A small contrastive image-text model, trained from scratch: encoder norm layernorm, 67.4 epochs.
Rows from block 7 of the image encoder, named by matrix and row number. Rows with one number belong to one neuron. Each number is 500 + 25 x the weight over its row's rms, rounded and kept within 0 to 999. All counts start at 0. Numbers have three digits each. After the name is the row's rms in percent of the matrix's.
# fc1: MLP up (encoder.blocks.7.mlp.fc1.weight, 1024x256), inputs 0-255
# fc2: MLP down (encoder.blocks.7.mlp.fc2.weight, 256x1024, transposed), outputs 0-255
fc1.751 105:491483495512481444470497443540499464464499490490478496511519504484503511556498468474487505493493500527475507522471479496520489462514560549504493482518492494524507515537517442512567501481486485448492511542547461469486481522481508481448497485478543502523522494552523468488476530460486525482467502517515466507488496483505504474491508525520488513491545511522479485463505464475507479545471510528499549496508502448491459528486498482491473524498503528514493501512519487496491468474521499480439503494483490454500534513489506503553477502489500474488507518463462538525469484525508486455525508481479430538493518513516536483535501488491485481511504505480489543518514507504462492509481488517487512476464490495486483543456511471533459498524518542499473477481494530504544544485538524
fc2.751 105:497528474520524490502520485488485481480504459493462520506550485520538456521524465490456536466527530519544479514543531491541471525474487479502497483488517516472521540531482492472462480509502517505498546445546516511503496517510498481510486513483460523453522516492507491525502488516468540537493491484433520502485511517484499473480515491485494508520522499435522527522459514501550513529497521517518495517503501471520491512527490515514495476497505570510496542514478502501527444464560525507486538537489498504459509505540519508453450501500477515473480512512526518502502550516513527521436467490488505514477445498536506502467458491506500538533508509469493523479506500520539484466502473491509512520516479468512468512486510440526517469474504473500525490504460486520502464484522511
fc1.752 099:452457515489480475502495488536521486475554511483511532469496458485496532479466457527484508557450476508501506483475521517497512469466487536496495505476477485507525544487529493492503497510501499504522527513491473484530500533495497512502503495539476495465560515451487442488526519556516480479514523544509511511467478528463504484472551491535474554540488509473487519490533483490524501472484549475480495514524503458523460518542457547465482463476505503519469515491480464502493536505519544532464495529476502510508493521485518498516512464505538483482478484472477496498524542489524465500501501453469498553517477494499500501482479505516536478528492517457476472519507491517543513519522519510494517454544517514516502523499523480495540476503539488509540477548466492489521484487473474
fc2.752 098:482486492451524499496486493493485527497492508531484494523484498478482506500537483508467542437481521483495504473488516488510477501515495490520494523497487502506501495537506495477468500505541509532533506472463470491502499539461530521516526541512486519521459491485510540494544512506497515485497484527532490525505498505561480495497500516512528465466507506482496503443535506516518479513498497493538493517456489529500440477490502552512504515476523533478525499517478511529492526538478508491489556505511538495496460508467536512497523521444503490482490523542537494533510574434513466472535489509521492520487513499466516499496463504446497525545474543496484541471449506441508478528489502487527479496533531473539517482499548456557516515480505479466487531525455492521525544501500509
fc1.753 095:507495461506473531510483458495498511455505476439481503478452467474512483470503537514497493519496518510501522520534506471488477485465505509503503476452448533486535530488453501527458571512528451512484487515509532534465470498497548556475514486503495508466473525506489503496491495489467465472489508489507515498504473456499497510525555461477515501509528461472515505508470510482512507501515495477498466497539511532522480480470456444531478464515496483553495463478517484548532497503503508471491501515501566521478497480505492518531506482487536524491522518492447470486495452471479511486525484477500481513466493506503515481496499501567504548504530505508500515518506532477521507503485481512505475492487533529474457476453514498547472465537540500494502563480495492488482480481482514
fc2.753 094:522491494509529466536502521516484447520512557496504440516493491497487470458454501491485475497515524502467497512489523520531463537509477504546585495510506530473493501487481527519454512480493442479467462535504476488513495480511464458483481511472539479526518490465518459538476508500527486500486488492487501528495515524503471493542504469483506476459546521488519492438475496490464459528545449505462525519491495533508545463540525510488479485453479496491466527522511481523463510485514500550500479496525534473435489496471487501507454547507528508527503511525497531517538494465488504516514496522524472454508481478511461530481485498518500509486496507493497498508485522489493499495510500468493507533518507520482526520522457449499547491496495508449478503519482499502511521500539512
fc1.754 098:536458535486527505525471519540525532454519530505525501534525520523488515489494505455525487509454484477481513508506473518509528474464517561474443488481475479474526469470471447465485544470510490484501505534515471498535524518462521455513471490545561514546510471546519491481461516477524507492468480500495528494487505462491559487530517487456519479492499469514500517502488507509489478514480481452506558493518538515529525481490542541504498552485520525488486540473450450496514504526517512503513507508507489516502530482513485508439486461509506525483524477479498506475504484478463528464487495480508499453506520533490501478493472528484489525487496506498479505486524520471491492501481463490502529444487518548502494498475443469511476509492494476527513536503506507491503500538487471
fc2.754 097:483499547435561502512491520496437538506530496525508487531526477514491523506446521497567518496496519507512529484520479487471470454517504483493503504496500521528511485470492506533513449490490489513514535466458517484538471506481543529481475506523507497530489534508517467493509508509482476511476482497523491513507528505486490524512497478452547460490495478490523479510564483492486497547542466496534520483491489564465477485463515494501570539518491482467526484488530471453513497472497484455464483486508520486521534469447528496464480486479474498486505504493444496507517488501518518470506469527521493495519518501484460520461482494508537542502527499505495483523478511479538520489490493534463539508449503478497471489451483530496486494532506477473505525451469509488481504502477479
fc1.755 102:511491487441465534526507480494538473505480469500530521502517477516520496566497495490466489535475489517503492497494521486514488530527481484517516496527481503496550495512506478491495477512518500531489495501482494493509482513429471530454476513528473472544470483474530514530566470483531557459461462503558499518472519473489467485515485510482529482499513495485478451524501519540506519495493490485521501535516504540494510485519484547531470474496517538442488465521483469523523457461493530512517542519520464473517510514470490495494478465525493507506501521487508496552496517514485518472515505522519519532550510488485534482553504494486474566540471493514548519536514528505505492453506521497487508494506451492479455533514490466512494494485517501505486508493486545511477548466532493
fc2.755 104:526493489486525536510528535480487506527510477540543530517452506562506479500513474520523509494476517485491550518488554505500455523496529492544474528466484499491527492508468520513460487491512531485480534478518523531505491512486500476502505459514503522474480490454507511502493485498505483477520524482479503493507558526478506499511493495492461510469486478474507524475519530504506484508443498482555509474456521447471475482481507464513506531511494501508519499546488538510542498474487520514460534483494545515509552478517518516476494524532525457482483537486505528506514513515476464516505507479535507527472498472511479434516457509518475484522500502489516529561540488492518478490505452488485525533528466522497536490446512515478526554491526464508550476519515524496560480517543519
fc1.756 097:546510489530488547502513517497492475491507509533537494486484470551523513511465494443491481458517458507503531544512471501509479520508463481480492516455505524501513500467507442514503497504480503486496486519472463540494485540541503548513544502523493491560515482514482479465527482523534493502500505510522501509514516464532504480466503559556492537525485506514489518489489532529507457514486526464501500507499526473496483504495483473539507489478507542439497493488474519478483468474470478504471474477477491453486500541490511480478487444500493498502498480506522494511494488509518505499539519530562537486508472479504466537524538531441477520526509512491494471537458490540534488514508475516519522521515470487480539495500517510525497489527475499499471486513487438472465430468517534
fc2.756 101:525527521470497485489506485510504511499453466533511496487544461512503497492504524493541471492465517519527490504504469500457474475485494478472470479483451481508466527442475539521522511539497506467521499520508509531486504514506531507492481501526519501516476504525469483506511478528499487451506507522491492495468452451470497507480487496534506488491451514473484492482494502497476482480506489484524504539494497523505550526462517468484486513521513505507504462485512508532524449479459460486515487449488511550436515515469485484521521500496533464475489511487513475572486496536534498511532539480496468517529510519556488548541478470503502493483459486492453497521512516487491445449452497514508559506497484492491547491525480466533498524491526520523532461438504512477503457500524512
fc1.757 098:509492459474535546535495488509533544506476450492472472507503515534498496515512455491502516495503508519531526492466477513484535500448495482535430502508483512533503527473540471506495529506477490461494507529478473495496451453493527518548484475521510510483506501539490513508532493470493507481531484489492482490486491508503488493524463525504492492466481514485505453518475486512514504497501544521451478509514511513466517484509473529445499537504479478486537533499498504536485527495508537497521476490542538483483516533470524481523472487538475572499523460487504508520572473445486488507535559538512542529525479488496474531480527515537492476500505493513524519503505512529509502489496478492473511466527505461521483479482522491487539507565540503530500504509469566469468520496496493
fc2.757 103:472486520505485517499500511465506532474514525491515496505481511470500501506490497484459494535504496523492489519495483485507473512464525465513462486539487515445465540474479477545499474509481476506521468496512495517488540569488501487496544511483472491520554477499491499463507443485528489490442512494499499530501483523474474496477518504479506500514487540514546475461565523480502454492475469494471481514468464509514562476499471482508495512548446475508439479528531498458520468480501489456496493519517510548513510463478519502531489528540487505478509522490500556510479516477489466520505510541532495501429509457453526496482508493533535515523511525515513451531514492510526507507561527454511531517473507484469510490532515493498486466529474497477472491485518483493489498495522513
fc1.758 101:506492517515545494503527506504486513463467518438480484527500517545475516486516484502533503528473472495501514551488462510518498535475494489513475497485509509534484490503496508502484492540517496478504495517533534492549503464455517486516489498489485589493500487544499517452495531444461493499474525505540479507473509487490468491454468531505547489485474492505486500528433468481479477506491524517495507516554468487479518471522511489452479484498485513483512506528491510543466504519559477486519487481485473497515513532457507538509492489483494551488512514505504481496499523477462494507490448493459499484501495549484510484523476491509540529440508446500516463518429502485473478555478465504509494491523496507533493502536497516452470520501486505564492511508479476472487522483527508
fc2.758 097:506534515480504467509499517467491485503504505536499520547490502487502512502493476443502525569510462519478496490501482497516483503516510512523493511534499505498506487466481502456487502501460494539516494522519516530522505488495518469499519552512552529509507536506474472515518558520510500503504524500494483492508490534517519508451472523465570525507497529553517473487533520526498429494496498532526515535489489529501544433486516494502479499479495533476466520497503451520438510478517501484521476449500487485499511496508507468513455490481448488526499529493553493523468531513514467464485519525488498495464519557450507498460531539507450470546514524501479506477488539471495461462480504483471560487484486530528512481506503502541494488506493511519496535490475474490513503464502529
fc1.759 105:459456542464461507502536512514537528505478536481477522463504481500523480495479508479493538487514482486526446482560507476523495509517532548504500529535497518496457454490492531536549534488477483495514535545529501496502557501519486487516540479521493479526504479518514542482497481496548504518494524484488476511526501530477537521522485485488553495483504510473518521524504522558471512503523507537494487541489492521486511458503498517503494513510487509494524471486508456506495497530502468467494519502453475507467537499585482530483529533496526525512534517471516538514494493471503525501471514501507478467501555487468481498518460521496470502488543472491534533466534531550484487449562493504461477514522488504498494503481496489479509478543456517499481520507516511487499488470525523
fc2.759 105:531506492468487496484507478491507449472511510527511504493504547528519473556479571481525533474460531491496499503491516477477468464468490466522520484531474523531447517498502486496480505518502498490487519553497508475557522522493403464539525506508502493478487461524470455488495543515541500469505548508471519522503540535497530498485505534501495483474499481525510521498534530480544506482467467526482539501501541473513489537529516481486493474466553499478474532495502472510488470532484480482501476519506466514478467524518520523464475517484506529503503473484489485528496486485511545522499522460498495506493491507518523490499521546523445494450495477469507443484462474495486487511523504513501517504506517527501478472493545522493490467437484506500547481494518506511483517489474521
fc1.760 102:453484479547488470526478506529480544556538515498508470489529517518470545475514495495555480526504522531508481529509514498533519503507487523497517520466504487458507486473488489508478477534492521458513510523498499515533463504428492426527524491470477519452480502501491511495488494476491452512503537476494541522472528513453479501499485524505489523481531478454534497494478517487478459485532526504496511493533518554518521527515484519506506494505484523491523516498477493486541497498503529519496513536508483467516529528513513495469512502459490441475530543470517504476467509533502466455484500473500505498538498466495498513489471484482530502489550446524525500495490462511522472482456472504501486522475494518542476517505497517482549569502535509530528503468501496557465532492510483
fc2.760 102:485512445500478499506504517497513506494488477492523550528441505549493486483471547502480494513460542493526526500490482477514477504473501510485501453504490518531486484488480479465470492457509517492492498536456458464477471498478517489464501460501525509545537501467482529500496534513498503483522554517536496528508498518476507512520509486470530450471537507483491482511546481498493476443499491529491511514468501450527498542499493544523495459510471422517466486484484480512524483486524519537467537487543510494443516487550527484508503492487515485525514502509484496458461524514472524439515527526493470493500494481498499502491500500494522469501485481573520481503501473530524520506515510487531508523502487579469506460499493452513467523500498525512504482483534476492543492519474512
fc1.761 106:502484511505499520512473479532529481477512522514478506471470521474491513455519516496477517508572480471479519517459501485496511490490542473530499504522528497523525467460503475485502471476453460476506475496498549479555544530519499463457507505525557482521457482477488474507502496511460470480494524522522497513491480496570461499531466494495478487502483449500527512493536517517473460455452479457495512532528489522476498502500476487460490504480474540460535537544507514474509516471481485452501523500503474494544489514492559528461490480500519512492473523506496484505539513509455486520502520492499465487527501527525518474535515508482497486469523481530464470478502500497493489476489494472490490485480509506507452465495535508494500497513533503440490490550448476468527527530470531
fc2.761 104:512519503541520512454509513502531523500473526492510501506500483472527468493528499504527530532541480491503500463502447556500493482449512483505506529499550507530527521555502500508507529496517507495460503519517497528488502506472527519537477538529535480513507492534526528500497513499474490517524532504519499527513510520532478493495451510480503527518475497497474470479494486504530562488510538505522493461485467536515501505529501463466472490511506499514471517492479497508509517512490501498509543515541536514489457469466489498491513455515508477491416534539534530518548492514549495547483538488499511433525513529489509532499478495501521450512473452511486519559480482491503455520485460514523487474501467509547474479475541494522495495452481462532471465525526482531479518483521496
fc1.762 096:492539517492520461472487498489484482527506489497496509547484520529467532484515503548531492511513519507493488478496488435486480517488497476429500497509478519513491470505501499517465508500513524498546461526498493471489496494496438522519542508503500500463536474540535479475494483524500454500478512513448493498488500482526502514482501530461492524500559496486487492491525496489494486472592543532485510484565509500530496505546502542480510533562508532486507502489533524474469500522508503508466507488486534483491472530505476515538524486502483470499493469518516526576509516505522495509497514501492539515504524466512460537553454519516486457491518479524506533488462504533487556472514463484486504539535487512492491512476521487450498512496513486501451498507537505479538497492536519
fc2.762 095:534498478448520479497478464502495494480473520536554516506505491483509500494503549437552540552497507507535511448494452483515495493467485505497531463486522493503533490540533488504501475452542465513521508554485517506489492481492465489533463536466456518497507490495488498515521530497512490482488511502502454505461487475489503508480494525537471475495486505484477507490508475460495491538483486532501502498459479487507473531504498504526506501489470483501489509514501516457471472545471471505525483497517491475499497492555521525477479464489511520472548522493535485468493526489533517501503507505514508509536561480465467476435457542507476497481478491468558516477532525511536512512510464526492514470482471511494480516515485477496532520467524574491509450499461479484498514476503456
fc1.763 100:477522476473500468478502504522520498515504531468479508502509529538506516486484492501503516458494483520469511537479530494506527534491501488550500489535521520481499517491490496557469474501519513552536511508481502482507516495527487488487507515493523472505505519513489508489468443501526511495463486490507536496531455510505540503515499532500443493547472569466499511502527534528467502488499544509496476530549495495476548451469462450551498504459526514499486499508498514495447492493489524489469470529516507475476564496498534451502509495486464496491500517521537488531463489438570493477484509477517466481554506527504495545510516522521483503501493551451507487502520521504495493469510544502480503516464488516508491460516476538509475497518513489498489486485473450485455505458480454
fc2.763 101:466493531500521483507503445490535523512503491516503519471466462523532510496511444522478517510514494517505535517459515490533502545473467521518505485500479485468483511544507525555467508496510473519465528496525499500464506474499470549504566490502514461496524514506503498553495524524489513502467527506480507504495460497521498496484489509505505534504515503480529497534533474499472486505513502505526511552454565523549521496483533468483509477506511506531515512505465524500449494469478528524520474485506523500470505499482520513488488480477508464513471469560489526478491513453525486525516478524476482485564493472484464517508487504490516516469490505505448500479480508497535490462531536531483491571508485484499561501499503510484479519538499518489458565524464486511511445499521447
fc1.764 099:500509482492461514498495515453482526445455522489459518469519465475459487487528513501511483498509529488499507445495472481470495505509461497480497529487461512464468523508516506539486497519500511507522509529505484491510522498477518503479506522499461478468511483494475475471474516536474524466456519499508528506515507534544521470494495471488515491498483457486543531520473468475499477512464506441489545456480487503521469546521498483574501538527512510489558500494485491556526498511520508503477496511485526511501539522463508517484484515494518523483485556500478527475443475493502472468495504482505537461492550512498501476458479521439517508451541475492520476526489525479517482495489512503515477508543475483464549513476495437506535486500507498530519470544527455494490473487498491
fc2.764 096:508546523526476454465507510509493533497510523513476482487488499490454484517464509513488490548515510475476532525511527460469492473488488523493541486531517541548471538482518519513471489500519495479484484520524511495480517511524506505527452507517520501536498455469517525529480496492488510479499509473503501455507529514468499485485463489470526483511525484469534520486440507520478443500527507477475494491435513459537540480491511497512477436495532435504469501518513504470511521487492501437484444511513498482510475473523499528528489459503471479501537545537508511531505530502527470521510530555485531532475513490529508530496477498517497505490476556498529528475512481530494478483513543519538525512504504511476491487507524524477504505549503472437507479514552500533499481506528472
fc1.765 103:495491478489491503483514522504505510500509469484525487496504476524490507504534506477506498486521531568515520514516503529486548477475499500466485546511489494492494511464531491523480526459496464475494503455471463473473488470491532517487484492449520499540488453503500479541521552527562491515483491488464457495490509524465528505547514449509483510541543465438550523512480511529489533511504481474457508521479502515502506485490476538504432472550452493502555497514488514488510510484487539497493514474538534508539515491475523487503460519538482482496508506554485508463493481509517518541504464504514491490505511476526503510488474500550516515477538464527514486505516514473463494517494463479486489503504527474500467542527474481523453466494453503543469475485445490520491508486510485
fc2.765 103:505545481514492489495546480453485486514484508479515506480537515492414564492494502501485511505510512542465476522510464503506520473528526511514476488491536517483493461504499508494520568504486511477508516478510462500533467468509458542502450465500542515530521457522511501519509477486517512484512503486511475540498528492503502509474486468486505503507493506515493496496488507442479517512514508506477541486471457487499506477490481472479505548537507484521493509469527476483512465470486512515511528475555515516500526501508501479496497452538502527467511518533561452484465518438470521540479476528470494451466473503520508496534516464530517504500486473496477436531536464487506500514500473523523506482498494493514544553536460528545527462520502486488494473497505506490508504496533546
fc1.766 098:490512498492479493486495497521477484528473552477505548545492490531438455485488510511503512520491520516453541497523477475551516496522485535504544469524497486468527505495500505510464560522497512457507521467474473520512533487504466467457497495573489500490479502523491504454465476559524492478465493493501457520505492522512557522509494460509483514533526460483544513500517493547484476519536495509491526511533499548492525498515467497526509550476520452478538450478498483519483486552512456541518531484518536489509509466467487510535526480522456508516479481467486554529476525511501465498484470511482507462492480506503539499516477483506504523524511480482478484502523501475488525459511497489535474508483469478481505480485506499452509495504459492516500530461493492486484523503471506
fc2.766 101:480464442552549521483519475475468473483501508512542501501501480537484477518505468516524452527499505485465519489524522526521501484501496555485498510550542488514490546502483505491499500501498495498511521525536488524533471486500482471462505497471503511480487500516546487465491480469445527493514484474489486442552501508450500532496556488465467496496515486519537566485522515526490498514480520505551509489480465459514517508484510498501509454519494527533491480481504463495472485505476489481522465502524488477522498473505491518504516482524520515508518493492523457508507459487512519458505508479495465482496549511495504494471458552489514553523503490453503479489504543497484470481489511507487498482529500541502513504586515481553478564511513517519518496466553510540517523508513489
fc1.767 104:495429492519505534510477539503506516458524522528498516489561480469540495492466501559524465521484486502489490512486495464529486494512478461498456538454521521563510512502523542472524512502485524511497508454507476536496565503464543461507527487492534499475517481516479498479524513509499497491448510508508461483499474494477489470522494528496469512523522487495501511494488500535513500510505540542532473495519473503473525534507505456470537518530534525483507455523488532541500529510483507505549543496478482541482484519492505554564468495546521486521542507463521505524503478487473529520514508525495514473517500465466533542537499501490503475510471492497478533500519532449543514503527526499491497483490522532514498500477482455494504454508493528537496505514483526487507503504463532
fc2.767 103:495502489503526514471512474515447531563504480483505476511516483541512518497480555566472538485467500506519512481496472507465479519499507481517512496496488503486503482497482480471488489490481523462507493534510513497515481529499509523505492504485516483518487509537526474517488494493514501513525491504487503497463488494506495474512516462484529511502515503485510476504503504479492513522479553490496489526443538469505531538459503495454504514551496445550508521490463475508505535536478531554533499506538458473472486512480480435519476463429557474509499495472503525459529555483461513543500494485510503514529544477481486554501486513495460468510522520497544551504465508476499531455449477507548512468538489484498501456494501526480530506522494490534514502444514488474522502504504493
fc1.768 104:497511517492501484514512541484543497524506538478455490561466492498469483441480501534508491503470511524490493507474539486456487507470484481508522557516485522512455518473505526507500520490530481483545503525501526496474508492503452485471538529550474475493494516453535448515482463520517513485477482456463522508507484496468486558475521482521507501524492529478532495467502510505507489514486511469459501503513533511464545497531548479514506532480575473477485503531479519511489534545498503496501460512427472510485529483546511501493484484485484513489527516498451497514511490522478459488507518465513496533493520499520493529500503484494525467502494487452519519522460523485509473528461453492476533499514513462483516481515502512552470503509505486470529549512442511509475493528487516
fc2.768 105:543534477489530497481530479516475526523542461489509529531492471513549485498527526445517498499485503496506537490502479493492476499529537455439529481486511487467513491456520538536501516524473466501464483527478469493507479518492463525504528488480478529513479503513527526490509488499498535502451462520510534525491490519530426458492501517469494509504485481515506475507494540492469497500500496478463489496458445486479442507499511488483506529483473488489506459525468505503519517554492515519475507539496483544503468541462513510501479493482498548465498506524494523493549543464444483496506483529514457547532491535476499502536488532467528462533519532457515498510494467487509505497529465481492449531542563491483478540493495492472498476506483499477500494488492484491495499502476509
fc1.769 104:515563509526499504492459496534462535499525463534484518514472469512498548497477502537488509493527526476494519476498490480516465487476510511515502500487501499498481485530469458498494493502544500513512487451512507541500466475479433483500497506504488497478473497497523522483470474481484529479499496517472547495503508523511464478524468485458498521463542526508502520480494532491497492506476478578482498505537488472508552551548507478530503501488465497533495506492484481469454472461493510469473519549494502513535511517479495517513494468536512490495490539494490526496523532507515489527554445519488520526483520528458496518499525457499476478532521480536491455504542502493542508523505525537491473520535480511483444498529518501494444460480459475495454448487483459506485507524467513
fc2.769 102:458538514464507519476489535496489445498503486529527502509503475499498483498507541472445485494515490511513506458501496507491470552544464448515479513537470550501500538513485515489510476518471506507491498519476523457491534484533527506534501438516526533481465485507558455535497494521530457523494528486522482517502516503545501489527492525530528500505480479526538517549473468517466501511468493517505505474484527527538499427468510497472500519509500504523491512536478514497458495518492488513458484485492468515509473535437518538512520500511546515466505493481515433484521502494510473503463518520460480511490490513479517489489512510491549530503509540515546490556466489532463528532509516463521521502503492553480475521514506514485504471483516470465535483504505529478492486518509505
fc1.770 101:536483518482470535494490485474524494542458489513487493545493540515522519522490561508484463515485542528497515487476458506531510564483483484472473505505546501507496492487480510510462512510481465471530479523463533494490469479505474563528485463529537540546512465517475480494496488487499501522497470518459527504463512554520492567483461490482523510508543465529522489486500496554512479505498523491521497490462506510497476502483443566525456493470483487459485509493538481489474502509525517508468493494486514454555513494476469507480496485493479523462459488506502492485481481470507486509517530540478482482470496489530505471509497537509519527508519477480538504514523518512491499522510516529513481530529493484476530547519519490512536490497467478514528547477494480529522447489458493
fc2.770 102:497480452475538488471459498489494455515501533500490528565531539535533492537525508467471534478477492495480482540538483483531502469538505511475443504556469528480488523521492483510495485506540483455531512518510476495490446514557461509507521501461500464490509512530544471471527473497474544487514539446464476496493530497481511522517490507471496539484493464530518500524481462501464479587497491502489548492484467490505513515452492474504493499490491514503461520477492478507509461505472553487495498498507539513481437486491482458528490496496537490490481484508510536486532498462487485522517501482491460504514501477476483473537507513518494538502507501484501490485479497490486522487457511510526478497454530517504533506509496471445516511479514454499487499489490503528500498531522529
fc1.771 102:485438560532507440482497542485480480524534513515483490471506501521512541544543501480502480477517455500505504515496507478506540482490448478450499518455525491527507521464529513502501487476518516496492510479502522517507536487524486532506506499517548522549506527515531506500479537528500503503492503494526478479497516485510489516551501519505566465536501490478501453467470515468503561478519530443491512505500485507474480554461484507522515524469583512499507486495481503480500485473475481513487495515509511528545499506511485488493522551482556514485491529460501526493548492487543475533452513507514511519521514495473507481492467470501460539489498487484488500472528470486480524530513500514471510525486521476498500464459491475465476480522449539515502514482510552488502504505480517
fc2.771 102:484502479539469517513510498506524511505490516539474469461492524470457511508476503505521533510516532522471457495521495509496498472485530492486511495463512464499483500521478506493508555478487494497497531512491479494461504476504511478497516498521475439544474494497531482529487466561535461536501488513534502480495511503469510466439514513487472465466522517515441478443515505505500473510500471510486528537493481475477520490543477525481503518516511475495466488467549469518554531461491508513575518517510505543513487466472478467474506540472508492441515518503516520522501491496503551536465482520498572487519477453515512456471519503502505509482484495490506491482465484494532525530474494510497469522447509496446522533489478498505482503494501509503460559504509479490480536537498492
fc1.772 101:522497531502522479480450497474481467486471552468515516515495488502517475509479469533509479493499511525487519496476491509510502511462483489497528492507503482504525474491483474536517565484521560455544541526475522500533529438486512519491512462496527504481526492479478520493512494537465466510545467472475561464511508516552501473534543477522523515475518486493489512495474496509505495484479527482550503516448490469473491474522474531494484470519506505557490526504551521506475483488526492493519571520482538472526489491440540457486449495493499501483476484523486523528485516477498472487532540519500468502507499559525494510466473512449494497493457499499520516472511484487490517484528476517488481527468531526466518495482474505487498506486491546460493491518517481478501456480464494
fc2.772 104:506485480479503465499504533488478479517496539510499513471500514510533494486511486540475524475519514515501538486515485522508501508518518525451424495472482520481499476543495468451526523510497471471508499501495493502487553466490522482506473498491508508487524490471489507492508474494482493488530505505488493479520500508502515519495472503433485447514525514514533485482508520486452527519463529502485494529475519495490511481482463456502500517503505487476501507551465514512507561495527476474489542474524481508493476509593506521493494513451492504464456437450475530503464424496491552516484497536475497509514529495478476509512479523485505474477489474511513507527524531458493512497510476509522524515507527503526468516488503529514495468485520535552517574486566524510545516526474489
fc1.773 097:495497543475502522495500526483534468474494515496452481537503475485472503450489472511532474470476460512474506529533497515520495533434556519483479523487494502471481450484488495460463495500489512494514470477468531456455491576474502514464487487504507505468503563475532503488469479499470500468450498509493514488466536541541456513466498484511536503486486497508509501503540503519476526504521556525502529482529500520520520501462551497491520490495507491607498495513518522523499508481469482516492480490467536478459537510518516541484482487505508497453498499478536501495487464503533507462461493492470511506461505499466492509529533494511517499508499498499484496469473497506514502509526479540464518506541473527508499507511471518545496471537519501487504540519476527502488499521514531
fc2.773 095:535492501509453524512523530466504485502468526472487482505463510479535516503514509465472486471486482492493490493523459501523498517481480503501446504497511450480509496521530434465504482537493481521514482504486522568480497490501535477524500537480512536513526475501500477495493506517551523533460501546487519499483494480508478530475528450492500503493469456481457516534482544454503480532521491501527497472444511507516500539515477504515502552491491495525498492533472548536533530503523535469493527486530488495557478493504474498504478475472529499544505522471487486515537508508520466469486514528498480484536512506508531453518481498501499482529537522467465478508516477490512478516540497476486564523471489547505555490496515486517515484478495522565474500458449541495504501461505494
fc1.774 100:551501507500515524478510494532469483524494504531487470547478546467485503496490459508487464500503493543492468497549528487497500539497497481463499505510505497480499510495509548517497512484504496476514468516455527551503477530547508493447525485516520485508471443488513436498463460507456474477482481520471484489494484504535492522494494524535480535477472446485477515476450488497501499494506479502554502527469507513479525482516477526497519490506485514526474500463506474504518464519486506469520516513440504480505476507516522505545489434480513478471504477490557572495462516492503546469529471513484452541492511482513541496519526517527492442513488478502556532474512495497460480527498521501502451513491491498507494479498467540504498490492455543491533483518483513474495492472502519
fc2.774 101:541533499522537511507478483505521500493509498520503508509460535562481521470513514487490573554488474532496505492528505471514505470467503510505478537501551543545484502508537459472473496507495490477444528519525482554485515485447499512517498521506507462499543553527478485501508529495540514543536489522520470496537492498504517483496544506484469516490512495465492504516525482469463492517495543517514520518493481511493449460490457448506537507512479473510504474461482496451505480456494478436524485480477496491453514502492533495498497461499474459494485514490561482533489546514483492521491484502519520484501562521496521484533461506477507482487546550518495523506529512498469507487488476543499496480471491488538469501501502499537522517504489492519479483493518493472479460503485516
fc1.775 100:516538512484462510459488466535447499464486501525486476563493527548511502489506505494464499520496512498491463497485509492468511508492490478464545511573529488500504443538511442518512498486489496486529515468501501465509495492515524498482516447499510497482497513516499480464504491505472500489501540546507544485526515460490480473488456470517488490493500506553504467477509503516502522466479548507462481441484500469506546511467508462483542537529499489502488449473517527511469487484479513499507566515499486491474514441491500534495505478471512458538508532483463484486472531478531490500519520480483509472499487538483490495500492493493463504542534465497506530477507522515495511540487531493561494493499455486438527479531496480490462520511518515543500511527501461487504486508534531
fc2.775 098:437514504477486500502496498491479484475500503523478488524488461500545522510507504507496500484483518521461485453500514515516520508530491506488463553540514530477518512498483559557513485479521475544474511486551477509454526488540539550504515502508485492522471552509480518491502458485460498523505487499472486523510415510494492500516528494502505501556502485494494547529535495479525470491463511530482526537485464494548515504481492530528531487516558529479499500499535486533530528515524489520463471517531534513483488473508508489496458500490550503548462499490485494510540516515488502442494468489471493455479487552459520497515515514500494518505499494488466520497513485476496483519525511506540459535486473521517498523492510473548504487564472525504492468493486526449507489516492478
fc1.776 103:506524485505471471531486501511503567516534515491465486507506519532499501506486504567535463502510506530516508518483447551496491521582470492462482512468478518522536500548464478492491527512525496487514526467481478549478490553495490503499489484489511489535516499465497499516446508492449550519497485465548563556531500499479504498500512462557486510504477508502440507492494489495505492473500475517493491494506527521554516499470484482513538505481462518510497482515463503519580498515483514480515526493552493453527514525502536471504505502542503544503499473494525480490508497518519490525499483515500489522497514520518502563506529493545515487481501528495477498499505509515528532523527494536516533504495484502530482501489483500480494481509529501484488497458454531482454484474523541
fc2.776 102:493481492500507505486456483493486500480513526545511468467453514521478471492474510493492509484519516504477521481454521491492528529453493518487488448457513543493453506564505531513514537494470487499464470489501573491435489513492489449484508486521530492522462476484508529453505518536488514476501509516529506507466509498503475521460530519513459463516528509517545511553513523499480524495499507534551478467497514521489462472500517490506537480483469451527485508476493482493479496486478498486509475502515489445534473468476465480468489444478519501486471482499485502518471493480530504494500491514464498502527518514445479488499456535511526483550500485492572507480520514509492532494507527516488510464521539510506502516512489542521468477501512530485471513530473553511460517522471475
fc1.777 100:540494479516482484501512520521511498516456480503500500542496522505516501495501523507498497474530500541472523484470517503493466466477484495490489486504511510480516474552504501496468530513519478492507532488470488463507567497526476506514499486539421561496470492460519527538466495461498477495519476485452489458470493479517506490509506464509557467490459491466479507462510517525514550514524506492500522491480494525501530493489511513515479514495469561539516502486499477464526518506473503463505459483493542514504523489540509491498470489493507494561450485468460538465488494493489524452483506517506492512511489458533518475525480490533484512478537521460508495508500519488504476462514503490453531482492528503477482512556502513476551502523505508486554469491522504475513432493437548
fc2.777 096:492474540498487481535546496525520462457472509494437511512500516505485491472499510462480491524496522500503533488505523488479457513508481514511515492522511507496546496459483515482504492484501512525459480483507531530536545503557493494521496497456494529517550555481497481477423464510517515542521474521468456522522492525486541532480490576503516478517490501520559474511525509449510514523516474529521531499509483519503505514521477486450540518487482512510494512504499506510535520523486463494515513538486543487482475452465540511483537495508554493491439457487479523481500499457484490540511484510531519504530457483489478482466518512492481478435510503513462520493459504510466505526528480539487502505503519507485518500473485497503535476520503470532502502505465524522501492520474517